Weights of a small CTC audio transcriber.
Model: 3.28M parameters, arch transformer, norm layernorm, activation silu, layers 8, width 160.
Rows from block 4, named by matrix and row number. Rows with one number belong to one neuron. Each number is 50 + 12 x the weight over the matrix's rms, rounded and kept within 0 to 99. All counts start at 0.
# fc1: MLP up (model.blocks.4.mlp.fc1.weight, 640x160), inputs 80-159
# fc2: MLP down (model.blocks.4.mlp.fc2.weight, 160x640, transposed), outputs 80-159
fc1.358:67 18 42 32 46 61 40 31 42 50 60 33 46 49 42 35 41 49 57 47 35 50 51 61 53 41 64 48 58 54 63 42 58 59 59 27 40 54 40 42 50 65 42 53 36 44 53 51 79 53 57 48 64 50 36 48 32 74 46 64 62 71 48 28 36 49 70 43 52 48 51 62 56 43 71 67 48 73 52 82
fc1.359:47 53 43 41 43 48 45 64 59 30 48 43 49 26 51 55 58 47 44 47 55 37 51 50 46 65 61 47 45 30 46 32 78 66 41 58 65 68 60 39 62 40 41 42 55 59 48 48 35 58 57 64 52 43 60 50 54 60 42 45 47 53 64 73 42 53 54 41 49 56 57 58 58 63 54 83 54 38 33 50
fc1.360:31 55 37 45 69 47 66 46 45 49 41 46 39 46 48 42 55 35 46 49 37 76 39 29 58 66 54 50 62 43 49 53 39 69 64 51 60 45 64 52 39 52 39 54 55 60 31 24 59 53 45 64 60 71 49 37 46 31 77 36 27 61 33 58 55 48 31 55 47 74 40 53 44 47 57 29 44 59 80 54
fc1.361:64 48 48 57 39 46 41 46 52 39 36 44 52 42 48 76 57 60 43 52 49 52 49 46 67 45 46 65 47 56 56 58 43 43 71 47 71 49 57 48 39 45 53 66 46 37 47 58 43 65 61 44 52 57 50 46 58 55 49 45 50 38 36 50 57 43 44 50 31 63 61 50 40 71 44 47 43 35 48 64
fc1.362:47 38 52 55 40 53 56 40 56 40 45 45 45 48 54 54 53 42 42 49 42 60 39 59 60 62 44 53 43 44 50 56 56 40 32 42 49 43 48 63 53 48 16 45 53 33 47 43 65 48 31 60 39 54 44 29 68 56 63 44 76 39 43 35 32 51 68 61 44 39 49 56 52 84 53 50 38 45 48 47
fc1.363:30 62 59 31 64 40 49 83 39 40 50 48 27 40 46 28 35 62 71 73 40 68 79 55 47 50 43 61 63 46 65 41 48 71 64 55 44 54 29 39 29 53 62 35 41 29 49 84 45 30 41 57 45 40 43 57 46 43 56 60 53 52 46 65 80 27 21 67 30 49 55 31 63 49 27 66 41 42 47 33
fc1.364:51 42 36 34 76 46 46 44 31 46 56 60 59 35 45 41 59 51 52 23 73 37 45 39 32 68 37 66 50 43 43 62 65 49 57 46 62 63 45 35 56 45 22 60 63 43 27 37 66 56 68 40 66 42 38 35 57 67 42 57 42 72 56 50 53 53 75 50 45 44 55 66 45 27 50 44 58 65 50 22
fc1.365:49 54 61 39 48 47 49 54 56 52 38 66 50 62 66 63 51 51 28 83 50 66 62 53 42 44 49 53 59 51 47 41 60 47 39 55 40 39 42 39 39 47 42 49 35 52 56 46 34 42 50 37 45 48 45 67 50 45 63 56 56 34 51 28 46 38 45 42 53 46 42 52 56 43 44 57 53 50 62 18
fc1.366:75 30 60 62 45 41 48 53 60 42 68 38 61 45 53 55 69 34 46 56 59 33 45 29 71 27 48 53 59 65 60 29 87 07 51 60 49 55 74 54 62 49 54 57 61 49 44 78 63 62 55 23 54 34 33 71 33 41 44 64 46 72 38 54 70 63 60 32 40 31 55 52 43 72 51 61 62 57 34 39
fc1.367:13 27 57 69 56 38 45 36 54 60 50 49 46 47 56 60 64 47 39 53 59 56 47 61 46 52 41 52 42 42 64 54 38 51 42 32 44 49 71 39 46 29 55 11 57 55 62 42 59 57 40 53 46 55 41 50 69 50 43 42 36 50 46 44 37 41 44 39 45 48 60 55 58 64 49 49 58 41 46 58
fc1.368:41 47 71 40 39 74 51 46 53 72 54 71 49 41 66 54 53 54 54 70 43 36 52 67 67 56 35 71 62 50 32 28 47 69 66 60 53 38 59 40 55 56 59 55 34 58 38 36 43 52 49 67 58 69 31 29 46 67 46 70 42 50 57 53 24 52 66 66 34 49 52 46 36 50 44 53 51 49 50 64
fc1.369:48 60 59 39 63 56 56 56 49 32 54 62 37 57 78 33 78 70 54 46 40 47 47 59 59 54 63 47 60 42 45 58 49 52 63 66 56 40 57 23 55 46 31 43 68 54 67 52 51 62 39 43 31 51 44 38 59 36 37 35 53 63 55 62 76 76 47 43 37 53 56 50 21 44 47 28 44 47 46 56
fc1.370:54 49 30 47 42 59 64 49 56 52 59 56 55 48 57 54 42 43 46 58 51 53 52 38 68 50 56 71 44 53 43 60 50 34 60 51 43 48 51 41 29 67 51 40 53 60 41 74 56 38 55 60 77 25 51 61 36 44 56 55 40 53 40 57 36 42 45 67 35 65 48 61 55 65 43 62 52 46 53 39
fc1.371:28 43 40 51 56 50 45 60 43 38 52 68 38 28 65 52 65 58 63 29 51 53 61 55 50 46 49 70 52 30 47 46 54 60 49 43 30 36 38 42 44 42 55 58 65 43 42 42 41 37 62 49 32 39 41 63 50 58 32 69 44 51 40 34 71 55 42 61 47 63 76 37 62 54 75 47 53 67 47 53
fc1.372:65 55 27 54 57 44 49 30 43 41 69 53 52 63 32 27 71 54 44 33 58 44 26 70 43 52 51 54 59 66 33 45 63 77 75 65 70 53 57 68 28 61 64 41 56 42 48 33 28 61 70 59 38 60 43 57 62 49 68 76 45 46 33 69 32 70 66 28 53 64 49 51 59 60 42 55 57 39 47 41
fc1.373:59 44 42 60 61 44 57 57 42 67 56 42 54 47 53 44 59 57 29 42 44 50 44 58 38 47 50 58 60 39 66 55 54 53 44 43 51 57 70 43 47 65 46 30 49 46 33 47 46 33 37 58 66 36 53 51 38 49 48 41 37 36 31 45 36 61 56 54 62 63 51 55 49 42 45 36 45 39 47 60
fc1.374:71 45 38 32 25 48 37 32 49 55 36 62 47 52 44 46 59 33 70 62 47 68 61 52 34 55 54 59 86 52 42 48 53 34 39 53 33 68 32 37 58 45 53 54 42 53 59 72 57 60 47 44 45 33 24 52 51 39 61 43 35 46 46 59 61 40 49 27 55 63 46 45 42 74 67 35 65 46 50 37
fc1.375:51 59 48 43 82 55 38 51 68 66 54 64 57 46 57 48 46 52 51 62 39 64 57 83 38 57 54 45 35 54 53 39 43 61 57 42 34 31 52 62 37 41 46 59 17 46 35 67 26 38 45 47 59 55 28 48 62 53 46 59 51 46 39 42 53 30 31 62 62 58 44 44 75 44 45 48 39 58 59 43
fc1.376:27 41 74 63 57 35 46 49 60 49 72 45 59 63 47 33 49 32 51 45 41 67 45 56 54 63 63 38 35 61 40 48 33 62 33 48 53 53 56 46 29 48 53 38 56 37 33 36 58 49 55 48 41 54 54 47 53 65 43 49 47 66 46 43 43 43 42 51 41 51 61 77 36 57 61 64 40 70 59 41
fc1.377:61 55 42 44 72 49 40 48 44 54 55 60 80 63 46 56 78 42 51 54 30 53 51 57 56 66 62 53 54 41 35 40 49 57 59 39 55 59 55 52 56 42 36 57 51 61 37 57 43 67 57 28 49 52 30 50 39 46 66 47 42 63 52 24 69 64 35 35 41 38 51 46 40 55 53 66 59 58 42 49
fc2.358:33 40 81 51 39 66 43 50 55 76 39 49 46 67 58 48 44 57 46 44 62 74 51 62 59 55 44 65 24 47 54 42 49 39 62 63 53 39 53 52 67 40 37 35 44 42 56 58 52 46 48 41 51 64 57 46 75 63 54 59 62 41 27 51 54 74 47 62 38 59 46 62 50 66 43 24 43 57 53 35
fc2.359:53 32 46 48 82 53 44 50 53 68 42 50 46 47 38 29 50 46 57 52 45 64 52 68 52 40 47 42 60 49 55 53 44 39 27 53 18 51 34 52 48 51 58 60 33 57 46 47 61 64 59 36 60 50 49 36 57 56 41 58 56 53 41 45 34 41 52 39 36 50 62 39 39 66 46 39 52 49 68 60
fc2.360:60 48 62 32 42 60 52 41 45 51 51 63 60 50 54 41 31 62 59 30 35 22 57 72 74 28 47 52 39 50 67 73 46 41 53 37 45 47 34 37 40 65 56 56 53 57 45 65 27 33 57 23 38 40 54 47 60 62 31 52 48 46 52 23 60 32 64 23 50 39 59 49 49 60 44 51 59 39 45 70
fc2.361:30 48 42 44 59 56 52 42 41 51 50 51 47 52 59 21 47 32 58 46 66 48 41 43 48 69 56 28 47 48 44 46 60 58 37 61 55 31 49 46 61 54 50 28 51 39 55 46 47 71 47 56 47 57 54 50 37 54 62 41 56 60 58 50 60 50 67 55 59 33 42 60 54 35 50 41 62 52 39 50
fc2.362:55 36 54 42 59 54 69 36 44 42 49 40 71 51 31 54 67 46 64 45 42 54 59 40 62 56 54 58 40 44 47 55 40 62 35 61 40 51 77 29 35 65 67 54 26 58 54 27 61 62 34 65 65 16 48 51 61 51 56 52 66 50 38 55 57 51 65 38 58 36 33 49 57 58 56 53 39 50 53 63
fc2.363:71 41 42 61 54 50 77 50 62 57 30 48 20 37 52 41 62 65 58 63 51 59 41 66 67 48 45 36 33 15 49 41 41 28 61 46 50 49 46 61 67 28 56 22 50 44 61 57 46 26 38 61 57 33 23 66 48 78 68 31 55 51 36 42 37 54 49 52 44 47 83 56 54 43 47 74 32 43 83 66
fc2.364:51 47 20 44 29 65 72 45 62 52 77 32 63 48 32 39 59 31 58 81 53 46 46 54 48 43 41 51 53 49 30 42 37 44 50 67 42 64 35 57 47 34 28 51 63 40 67 54 43 51 58 59 39 47 39 37 61 44 33 57 75 51 51 56 52 29 37 63 52 58 52 41 37 54 26 75 34 64 50 70
fc2.365:43 48 38 39 46 76 27 60 43 71 33 48 55 42 55 64 48 49 50 48 51 47 44 51 64 61 36 50 51 54 67 44 47 70 32 62 45 16 57 40 39 49 62 58 43 42 59 39 49 52 34 71 54 53 36 53 73 63 50 48 37 69 47 70 51 77 61 50 42 44 57 38 66 61 61 56 70 46 43 52
fc2.366:78 66 51 42 48 53 53 42 28 55 60 41 50 42 63 49 71 36 60 47 62 56 36 57 57 71 55 33 60 28 39 47 57 63 62 59 49 45 32 48 53 31 42 41 53 51 51 44 84 74 45 48 17 57 66 43 72 56 21 28 52 40 46 09 56 54 61 65 40 51 37 63 72 81 45 33 64 57 52 53
fc2.367:78 77 36 18 35 46 56 56 42 48 70 42 51 52 32 47 54 50 67 54 52 65 66 28 50 54 58 49 51 55 41 54 32 46 46 40 49 62 35 55 49 57 58 65 39 63 37 53 38 58 71 63 45 55 50 44 33 49 37 73 48 32 41 58 72 54 49 48 75 35 43 49 47 59 48 50 59 59 51 61
fc2.368:51 48 33 49 46 35 40 57 49 51 34 46 49 57 40 58 47 53 41 46 43 57 40 34 48 28 54 35 38 51 65 62 37 46 38 31 56 60 44 60 54 49 45 49 62 51 70 70 55 57 67 44 33 40 53 79 26 44 57 40 45 55 54 33 54 45 26 44 61 63 47 58 56 59 50 40 47 52 45 33
fc2.369:64 37 39 46 65 43 51 50 64 78 55 32 54 36 35 60 47 56 41 63 65 57 51 32 39 29 38 49 32 69 28 42 37 46 43 52 58 61 50 55 59 52 50 51 44 45 53 68 46 46 58 43 51 43 62 64 45 58 60 54 51 32 54 32 27 28 61 45 68 51 31 56 57 49 56 68 60 39 58 52
fc2.370:43 40 60 42 58 41 37 43 63 42 47 49 40 24 55 41 47 64 51 66 42 53 51 41 55 53 43 67 53 54 57 50 56 59 53 61 60 47 64 56 71 61 58 56 53 28 71 40 51 52 57 50 44 75 38 36 54 60 62 52 63 56 41 63 51 47 56 54 40 38 68 39 38 32 37 35 45 65 62 59
fc2.371:49 38 60 28 43 54 44 29 76 62 22 69 49 70 34 39 25 41 55 26 69 34 59 49 52 49 30 54 51 35 36 66 28 35 43 47 69 34 49 63 39 55 69 46 56 50 55 51 57 42 34 59 58 36 78 47 56 64 45 38 66 53 46 56 55 50 36 48 36 51 31 36 76 59 32 33 48 38 25 46
fc2.372:47 52 51 29 39 51 59 46 78 57 38 63 41 38 55 74 56 62 48 49 44 51 53 45 62 43 37 42 46 58 61 57 59 41 64 40 40 49 54 44 62 37 27 60 52 61 41 41 66 43 49 40 80 42 30 37 45 54 59 41 34 54 59 48 26 28 64 68 42 45 42 26 60 56 25 52 46 74 54 27
fc2.373:60 53 58 50 54 69 42 45 44 41 38 51 50 73 52 51 51 54 60 68 39 37 61 49 40 36 30 39 56 52 65 46 52 41 62 47 30 57 47 40 48 44 49 36 44 57 59 49 44 68 34 50 50 32 68 51 71 54 42 39 42 46 63 58 55 42 37 26 37 67 51 56 53 65 32 60 53 41 49 43
fc2.374:28 54 54 54 52 54 52 52 39 60 53 37 76 66 67 55 57 56 55 63 49 66 40 41 47 68 58 51 17 54 63 51 44 82 54 57 47 37 64 47 44 76 36 26 30 49 42 36 67 45 50 54 62 33 47 38 61 49 49 56 57 47 52 47 25 30 57 64 30 44 41 48 43 28 45 55 30 50 31 61
fc2.375:62 48 37 75 28 51 64 48 36 61 32 42 34 54 51 32 43 51 49 79 54 57 41 39 75 42 61 63 41 53 64 66 53 50 49 52 66 53 60 16 68 61 33 51 45 43 41 54 46 55 58 60 38 55 40 75 39 27 54 45 40 58 75 82 67 45 69 43 29 70 32 38 33 34 46 64 49 40 40 29
fc2.376:48 50 34 20 42 71 49 51 50 46 38 48 63 44 40 58 43 51 36 45 54 54 38 52 52 45 29 58 52 56 44 43 58 38 78 36 43 49 45 57 55 48 35 66 37 48 44 47 49 41 47 58 54 44 57 33 53 50 51 45 28 40 57 56 72 49 66 37 63 58 62 31 55 59 39 43 63 28 48 57
fc2.377:33 36 29 68 36 37 53 53 57 41 41 63 37 42 19 49 48 53 27 67 49 57 66 54 43 34 64 41 51 37 50 72 34 37 52 71 42 44 53 53 28 53 57 56 58 34 45 46 64 59 47 61 60 47 60 36 77 67 50 36 70 33 62 66 35 51 37 42 59 44 70 66 45 57 50 56 42 35 69 49