python train.py --vocab_size=5132 --head_dim=48 --momentum=0.95 --nesterov=true --adamw_weight_decay_other_params=0.01
Rows from block 3, named by matrix and row number. Rows with one number belong to one attention dimension. Each number is 128 + 24 x the weight over its row's rms, rounded and kept within 0 to 255. All counts start at 0. Numbers have three digits each.
# v: attention query, key and value (stacked) (model.blocks.3.attn.qkv.weight, 432x160, the v third), inputs 0-159
# proj: attention output (model.blocks.3.attn.proj.weight, 160x144, transposed), outputs 0-159
v.27:130140105125101132121105101147099158110121131127121105134140108104134094143150103134114141154110140134103087133109105115155129129099091119146158127136184156140140122106113079122156149136070136139094119127178149180167175119176109068174157123126148117108126112112136137111120138129148141121122140110140159116117118129135091111159116188131106184122094149122117158157121118137128153121160112124137109110116115200143070119120157140120139112141115119102139142133088148134073144093124164
v.28:093130101119115147104097121110111130134158139114108145142092152123147148145179166120107158078101125102086107119149144121107117151121134149155145125095112139086128146149134152127132127143111117132090158121137134137124114121150136074071139155111134152114133075150083160159152114143166170125134109091105103152151162101150174148121129111101151114106109152127114152125119123129100110134119162121130155148130192121098104108105146104154110139124128177138178100118081152150174128104092150
v.29:157122141163100133117123104121124092139127115125102141141126121125126088105147135133083118137143127124188131150133154136158127167097112114090102117142111127132132121111136116157167134147131116111136144191118157133134109116087144129134100129117135105152121151139146106098173144130114146158136099128133075104149103120113094116122081144153171102121150117099141109092112151164177180115156115093107147148117124109109131109058105149141154110140135152131164153132188114129108168067085151
v.30:127146146160116163109105122132119132100108128139093169139144124110130094163089109139113169127120111141119116090118151141139094141146128114127171145161100112128094169141122088176129105157145126125154142117132128065145140129159145159121132149195116101167112099128117143166093097118130123116140138153116132096123070133108118157135141116154142129126101132181150100128161129124119115092072105066155128123085087117170133114111147157111143119168126133135094164156112119161125130118098143
v.31:142138142163166160122104152116130151159132128110118124090135114106123104138142107081141115157150107106118139142103100112132136099105080100152138108141152151121144100130117160140135137184107146080134124122133117123096136121156135146113141184153136096124141113082094140076119176119144120111136143133166141119137164109173206117126122145157168088131128136089135118110122126080139130144136107145130075136117084144130142102107134147177121126151163124134159095126128146132083081120108098
v.32:147139145074085124118159124139104137169098114147119091147113172120142190145116138149087142166139162123127153132127074126134136099119131097108115142125150084136132109110161078100110115158150110083118106112142141119121130126073158146166121084097123123154125117118143098124153098113167164140136146117129132143137170149162080138113128141148090131117151123151118101115147163140082123099163149149103121137080097137158130124163110131142094125184129137101135159123166121132143139122115130
v.33:134158102112142136153101112126130152108129109159133132128122095169073163132165134072113124168187091125142087126145102131122132131128150111137133102081116122134128157156127090154111144143132136152148127119151109127146163104117127130133151105110180075114139115145138127134106068144139124085098080119157133122079109140131115170097152147093122108107126150124104111111152106113122130150142150131162146131150141163146100091117125125126155173131166110139084114152112126162177129086104161
v.34:100142137123106138129142112124152137143119136106123098114164150153104114173121104119103077109111123110141159135173158144159100131083120118114114093126100122163118133096131154188135128129109108103136131120163115107112073088122159119162114148124104132140127129096111113123097089163097136105155136118134141100112158124078147121163156135123134125108118122109146129089202167119184129156187134103128144134158132112158133155097132110135150097167120130169119164172144131151131125103104100
v.35:169154143165092142131125141105140156144109183171167114119090107159112090140128121164118171154108156078134118110100160144153109105121111136162116157160147147138111153125086062082149158125121093109142131138116112126126162129140099124091090087102143124132132150113088125114091120103109157136073123129140127116115141113102115099135126137163128123095151138103106111130105193115102113141149144135139125155141185126118127140140160093128112160152121099128137135120120141163152112113163127
v.36:118132147174145104090141129120156113135092135077110123131144098119098128122146142106142134121127110154171167143117118101115146136156139159130159148122114077163090127133122133100117085147138114090090145150106108166171135116144108133120130126137155166146120100118128143138159124102194137112090096130133073110140080125103165152142147150105135090148154161169131111136087130137153169112093107145141146142105084121124109137118183134131117113135141109149140096100145149156082085122138155
v.37:153156058138121129097139137123110092159110170139184148137124128119126088113076132090121122081129130140116141146102099111084119122098145131071161122157149143124113110135120140111117156110123157130152135131136118116117178133115132108115151140140131105168121165124125123108161153139185122130100175149139095125110161112123136161059120144143103130102140102143143133131156114112130064105138131147168132097142158128141090102150136154156137130114146126163100164121146116109128122073146148
v.38:138158095099089103132151104103159140114133142103151155169162144114129118140159131108110110100141164167142163150151160127109092099130092132139108159095133125121088103114153096172114110150112139132094127146125184164152127132149135117115133137103115137124104149105141125134128108147114113130141168140102115099158090170138123180106172127112126136138132114133119120108159123140149140119123101096059141143137138086104151136083144147111127125141140115073161096138133098158089165132178081
v.39:107088163127188129138140181135161126188135141126102140150128135092096150103123124174107091106108138122137170120105120121147122156130148122136133115132138122126147152057128109176169110119125130080085113072131140142161110146108134121107101100109129089170126147117138136161152105153103143101165124140146116164146140110142123126130151138156121139150117121128123167117083180137140151147106116095118130109140126142113131152111072149126115118087079126108126122116153148135119100152078120
v.40:132157140127081092139109169145147094117143119074120145153142126126127130094166119154101152114141131115165121159100147142126099107139180092088122168108175141145140138144129091128157131147120120160085143105107119132091146145137126109198112110125122145118131098144143137118117113090124180100157152120152145136125123109133144153069164126095109143088164135143168120151133159141129129125097101111146155093133102127174133099140142102094166144099090094122094117153125137122121128124086130
v.41:141082127131137115144138134079117122114063099113149110118102144137140131149124115101153153116054106116134148173136122105099124117135149145150099119091121082179143147130148090121117096113175110140157184165135155136106175165141106164150133108148157160152128156132142128114127180133099107132098104156110150126094127136125102125064102130117120100148128096153147145148141117149164099134155148142111112126141102121156155106167148132133148122117100141156140134136090117091137110100115131
v.42:144127122105109086103132122108160134140159102127109154105127154154122129140122098168100131213124137106114112084128100141134107090135169141151091135193109116137132155135126135142100127112092128152127142090124126124177176139131144121111122141098161165155134146123103127134143137153101127128139128095187109136104149117124130134141141117120145107106139140092106084087118092102102116133097169105169124103106113148110155127100130140128088162117138110106193121164172135150114160105123125
v.43:076123138147125124162132147161096127141150142164099105098150137085113139175151158130164094101122105171131140106092103155102136132135105123102120125099133158150144117144126169142092097164108106174151170133103097127149129127146117191127118102147086140112098159152122101122125120127106099111096101162087140164086122114129098131147139128151129115153122100101158145129067097121141139119129132117119127147148120126174128126089174125148152177142147108131105119151094138140113154093150135
v.44:126221108164103130134150138142140139144106133093134124091103151135114124142106096112162132100108146121116117152165122136123178081134120095126122189149154162148122153097174152116122148104118151121080124139130161119119114119117092061111107106135158125120126097134142121137129089096129092165114128110115108135123132156112158121152159144157111128148138146085161132124126123118123171099146134161114146168074127150141111133088167136149122122156121105127106092093118125155088125114129125
v.45:145116114158110147147117097132180080138137109110120148121146089165100163089149082140089117173134108122137142132113099120115117138141097105123126130149138129151124104170131138167129101136124160128154142126182104105141105132108114127114184117068105162141135127121119151116121096105078136129134106141123141074137152168133103127161143124148137145101154188113144138106116125091120153098141157167092112150094124100108136108162148146128180150142106132160088091140127133095128126130119167
v.46:122129149155156112110099136134105075121159129151089101134137089171099128160121099107147119153161122116168105093137143117107134061121116141110130169115114106128139133111134135155082152114145147161123155122133087148145095133131117119116118131096107149094131117142154130131119126108164124111170119163161110134116134094120156099146112122126134113115167078168150111109103072123096120197098158130156136134136132109139137136135152119151115142120106119152113151134090090139150183175126182
proj.27:144141152153168143128155114124116111124129157115185159110117156144070117088130149131146164084131129132124123143117149117143150117110165103132118104137113143129135144146100173112091103132113165112137094116144139150132139114114117169114118122112052138119117168111127116110144141153147112142078095135165139134166129142128172094117108095174139069115094107135160126099126101131135141104105119099123134143138172111130127142131107188133134119125164083130135106117170093106153142136146071
proj.28:104130140128142116127166117137151116129112148135140111097171125106127114117100124102131122196133138094164160159096135128144137140077145144121158138096116126149174160116143117075113098134131151108138126146104118107182167159172066140169106067122127088158133129126172119133129128124154110103130143106140145154140137129153086137151189130118091163148101127110160144117096139163130139130081090138120121087125110137088145146144094133130141104124099116130111145140128091108107128117143097
proj.29:101130098106114131140171147153121153091107125158155157119132138170131136148154129085167114120128138122107135099106116128135125089137136105171154122151158125121114126112127153121092114160098122159130111102127148098138089143153100167128136127109089145134117062115087122156088111154134119132174140126141147134137163104159154134165159126124061134146120118069117142122144116093102086142123114164154139142164107131154156161155168125070082112135140145131112130084124161108142108103136130
proj.30:108132114094121091105148125142163128126140111105155105087134130115080148153136135156106122113150157114117149162159129124110159110115110153132146077146190102130143113125112124121099133138120140107084135124116138147121092127127131072142099090088155172127132134162114134104096143141108113153150100143188126158157153149162179108099098160097090091106157130109112103125107134164128140131141133151104151119160153119122127129163112141116172143134099088152122088105116141093168125143181132
proj.31:094156150117091097136163102167144122106133117159152138113132135173113137155104128124128124078086161116162092090120124182121145095136170120109142095135118128181146127095100109137104158125135139169134141147117158114126139137108145135089098113102144138107095139164149167129138130111146100126107089137144117136115068148145079114164128121113093115114127121119065136131124144161117114096127152108145172140088123133143147150148123156114156097125161157117078149121127145104136156107160163
proj.32:137135111166171180136098111144118123092100088126149168102129096109091099096134174130141089111118141147127090129134215102121107171149141142136102145151128151132121110148161146122120106108110128188130132134115111133125085118166119094119176173098137147136137115101095130155129156136084151120141141154138142096120108093106161109109114096113141126160132141103163128135110127105124134179138085163134157091135130123116106136122128142137161148080111118148159109140117139139136112116131093
proj.33:142094118106126131088126171121144145168144148098043149114157170089142127132106128160136122095082180113133133129106159131127119144101137141129123118119104106117127080112141165106134142090105184099149134127143116139112095122124097139113123140119100152154131079108105177153120146102116131143150157141111131171146151104178109106136077123165145137113126119158188130126121094129136127101128105111153162135135129113146154121087134144114121089156136115158162125124139145101099117116167126
proj.34:091105134180137101110130151104099141062111145157109145115112135128121130112151139119138157115146145155142127105098116097115159160128099136107154131117139120137103101160133131147156101176117114141096153101121167168191112136134095087112096116151120158152151099150121115144173142163147108176077104152158129150119127115148162153119096132113163127148136156105127132155111122150084095104141111126101142145145154177127123098137111110115099144092139140140084128089138135078123117135093149
proj.35:125150108120175124151128126137111083113164124124142117131144123134114117147130128133118096132101141154163142151150092074113077116123142140096138115129130102132138138122143167174139150127130121125167113130117102092109102139066142125123139165173107102126127114148139173095176145149147137089129144120131140112123107096174110118129096146152113150111101078129168154123194091097150155068140106120136141149109095160128139095139163099124156113112152160105159130152135085115093122132102138
proj.36:099141125092108096115096146152123161142139144113098095080104174143135104130139083125121164142138135135139121084151175143154130090092133112083149108099119152102141105111142111158144148132124129142124085140115102114084181158128131135151123124109134087147106110129130125152110149156044094128141162100143172097150156144175109146110135123114111148115125107140158118130136125161140098190113145103126144142136162113118148149127107133122150118088150132139124139119092102135171160110141158
proj.37:113130156059167162151122130167138155143166110160089137101090114152186160153145120167137110148124101129134147125137125145108110155114150141203108129083100085136164079108108119140097096164154142100142130130108130142134098159128112166112111126100140110101149095118159162130130115082092116137097089121138152135132093106131147112108119111135116119115096133115192127173129125126125141149117111126145142144108117128129139131144129146107126134098119128084135099158135184130146112144138117
proj.38:141090160142146122157122158123139133138109116140113114096129126162137123131143107174123170136114090099146097107129113125151174144106149178136132125103144075087162111146147164117161127122154078141142113121135144081121140106118109136127120088128150143089131109145173082128120109168128112122139140108111146124133161142105132121187141127109135096115124128157107182147110120135147128176115157142148071098159102153173114141154099146091086101104115153149099127103111117115154101115083136
proj.39:115152093125095149121124081132106136081115079137146134114162133091157105125150135051173151160120148155108121096132148138114109127107084143121113164133144130164111139129140142101066132159108090133098134161099152114118145101129132144102104152138137155099131124127089069138136130121156141152145176138115139117132124126106144131162100097129120158132153106148149086154156122130070107107157139141131154129155144129122143120151135150141138127176132154161157120075121104111121167099151120
proj.40:120116131075141156097126088091086163125100120163108126146084133105108134151148146123134114114119113135078143109203114133112157154099147162140107123157112127101103134119112137116129119123158144137188126142140098143162165140138118110077176116135124128168131148134130116151110116128119110113092157131135151166124144084100139127140103149127126108184120134110146143153134092116143115123169136087125136153131114112086116110109106153120144099180098138132163122122109108149136108095172187
proj.41:140149111081107133120094101192134150151166133170113141135107116163120109102121145127078117142187120148109141107137124150145137107124106094104159141182111141083101114140118130145112112138112116099123086046132085145117118129124086150095123165104144102147142097150141140135118096124143169156119168115150121092110130104119129125107108132126119149119157172128112129134146121162154178152134125124148127148166106128140131141109125169112114129126158062121102133100141165151129153111133119
proj.42:115112108155136112154119142122117166076095135129170118118165047117154127118137163120102131087159167168180151141148197140110134144115068155091156125072148111123137092106165134124118145143173136147176091138116113102118096093121139111133120128154115123126120091120134118149113118116122143105139164148128116128119105158127096144144143166131116120125105125117148130108142134159114137134133095130092140132105112113146185102130105102135120136164149136153108106133137101101134105126180129
proj.43:166142125111126112112129128085125102143122124087106118121085127139140142103126106106098153148126157081094104143144150104152134112148134157198136145110128097109106150162131114146164146104140175105095110105150135137125134118156127085133161176125134108127091107144151150114115118166145117103106156112138121131129151141147095110114104158144108128115123134135100107088155155174121112107139171123148151135099103187081121146151097120116085126146153120120146180119162101108141111183094165
proj.44:105117151133133163110114121147134138139126135098133131154131078129128119118150132119131154136088116155179146103141109169141148172126123132115131159111087112133135091148067147141146100128115127129133098129108091135167163128101158152150146130114082141145122125143130154103128138185131125079139063123116141103090138106175094136186107119083109093100119116122145110113081100122146110153136134141150109084150142146109164152136093157145144153095154159087130150161144100117134122100133155
proj.45:111116139130148096116154151129120174116119145107155142115111145120161096139091188128131119066130159132117144086160135128116171112154112147132085116135115112105129126123127133121148134110158122144151139146085145158121134119130135126181107142119132134153110133100129144133095166146124098151192104095105087150105098136100134168123120180141117079129129098119121129118140145122119142154113124103129143075142131121193127143065104083170081108115139137117137182127136157140101131138107115
proj.46:151126127114110092140126117127160139105132133101103109100139178086144153112104158169165143101131140124080117188166119146128117174149120128161125100123140112142100137122111145130190101140125107109123102096103117087132133160126183093142141107174157151144117102111116143093133139148135142119097108127104149133078158155144090158110134134138143132137089172081111133112121158105134129105125107103106136150126121107123148108118128144164146129164111136088126142160189175139115096114103133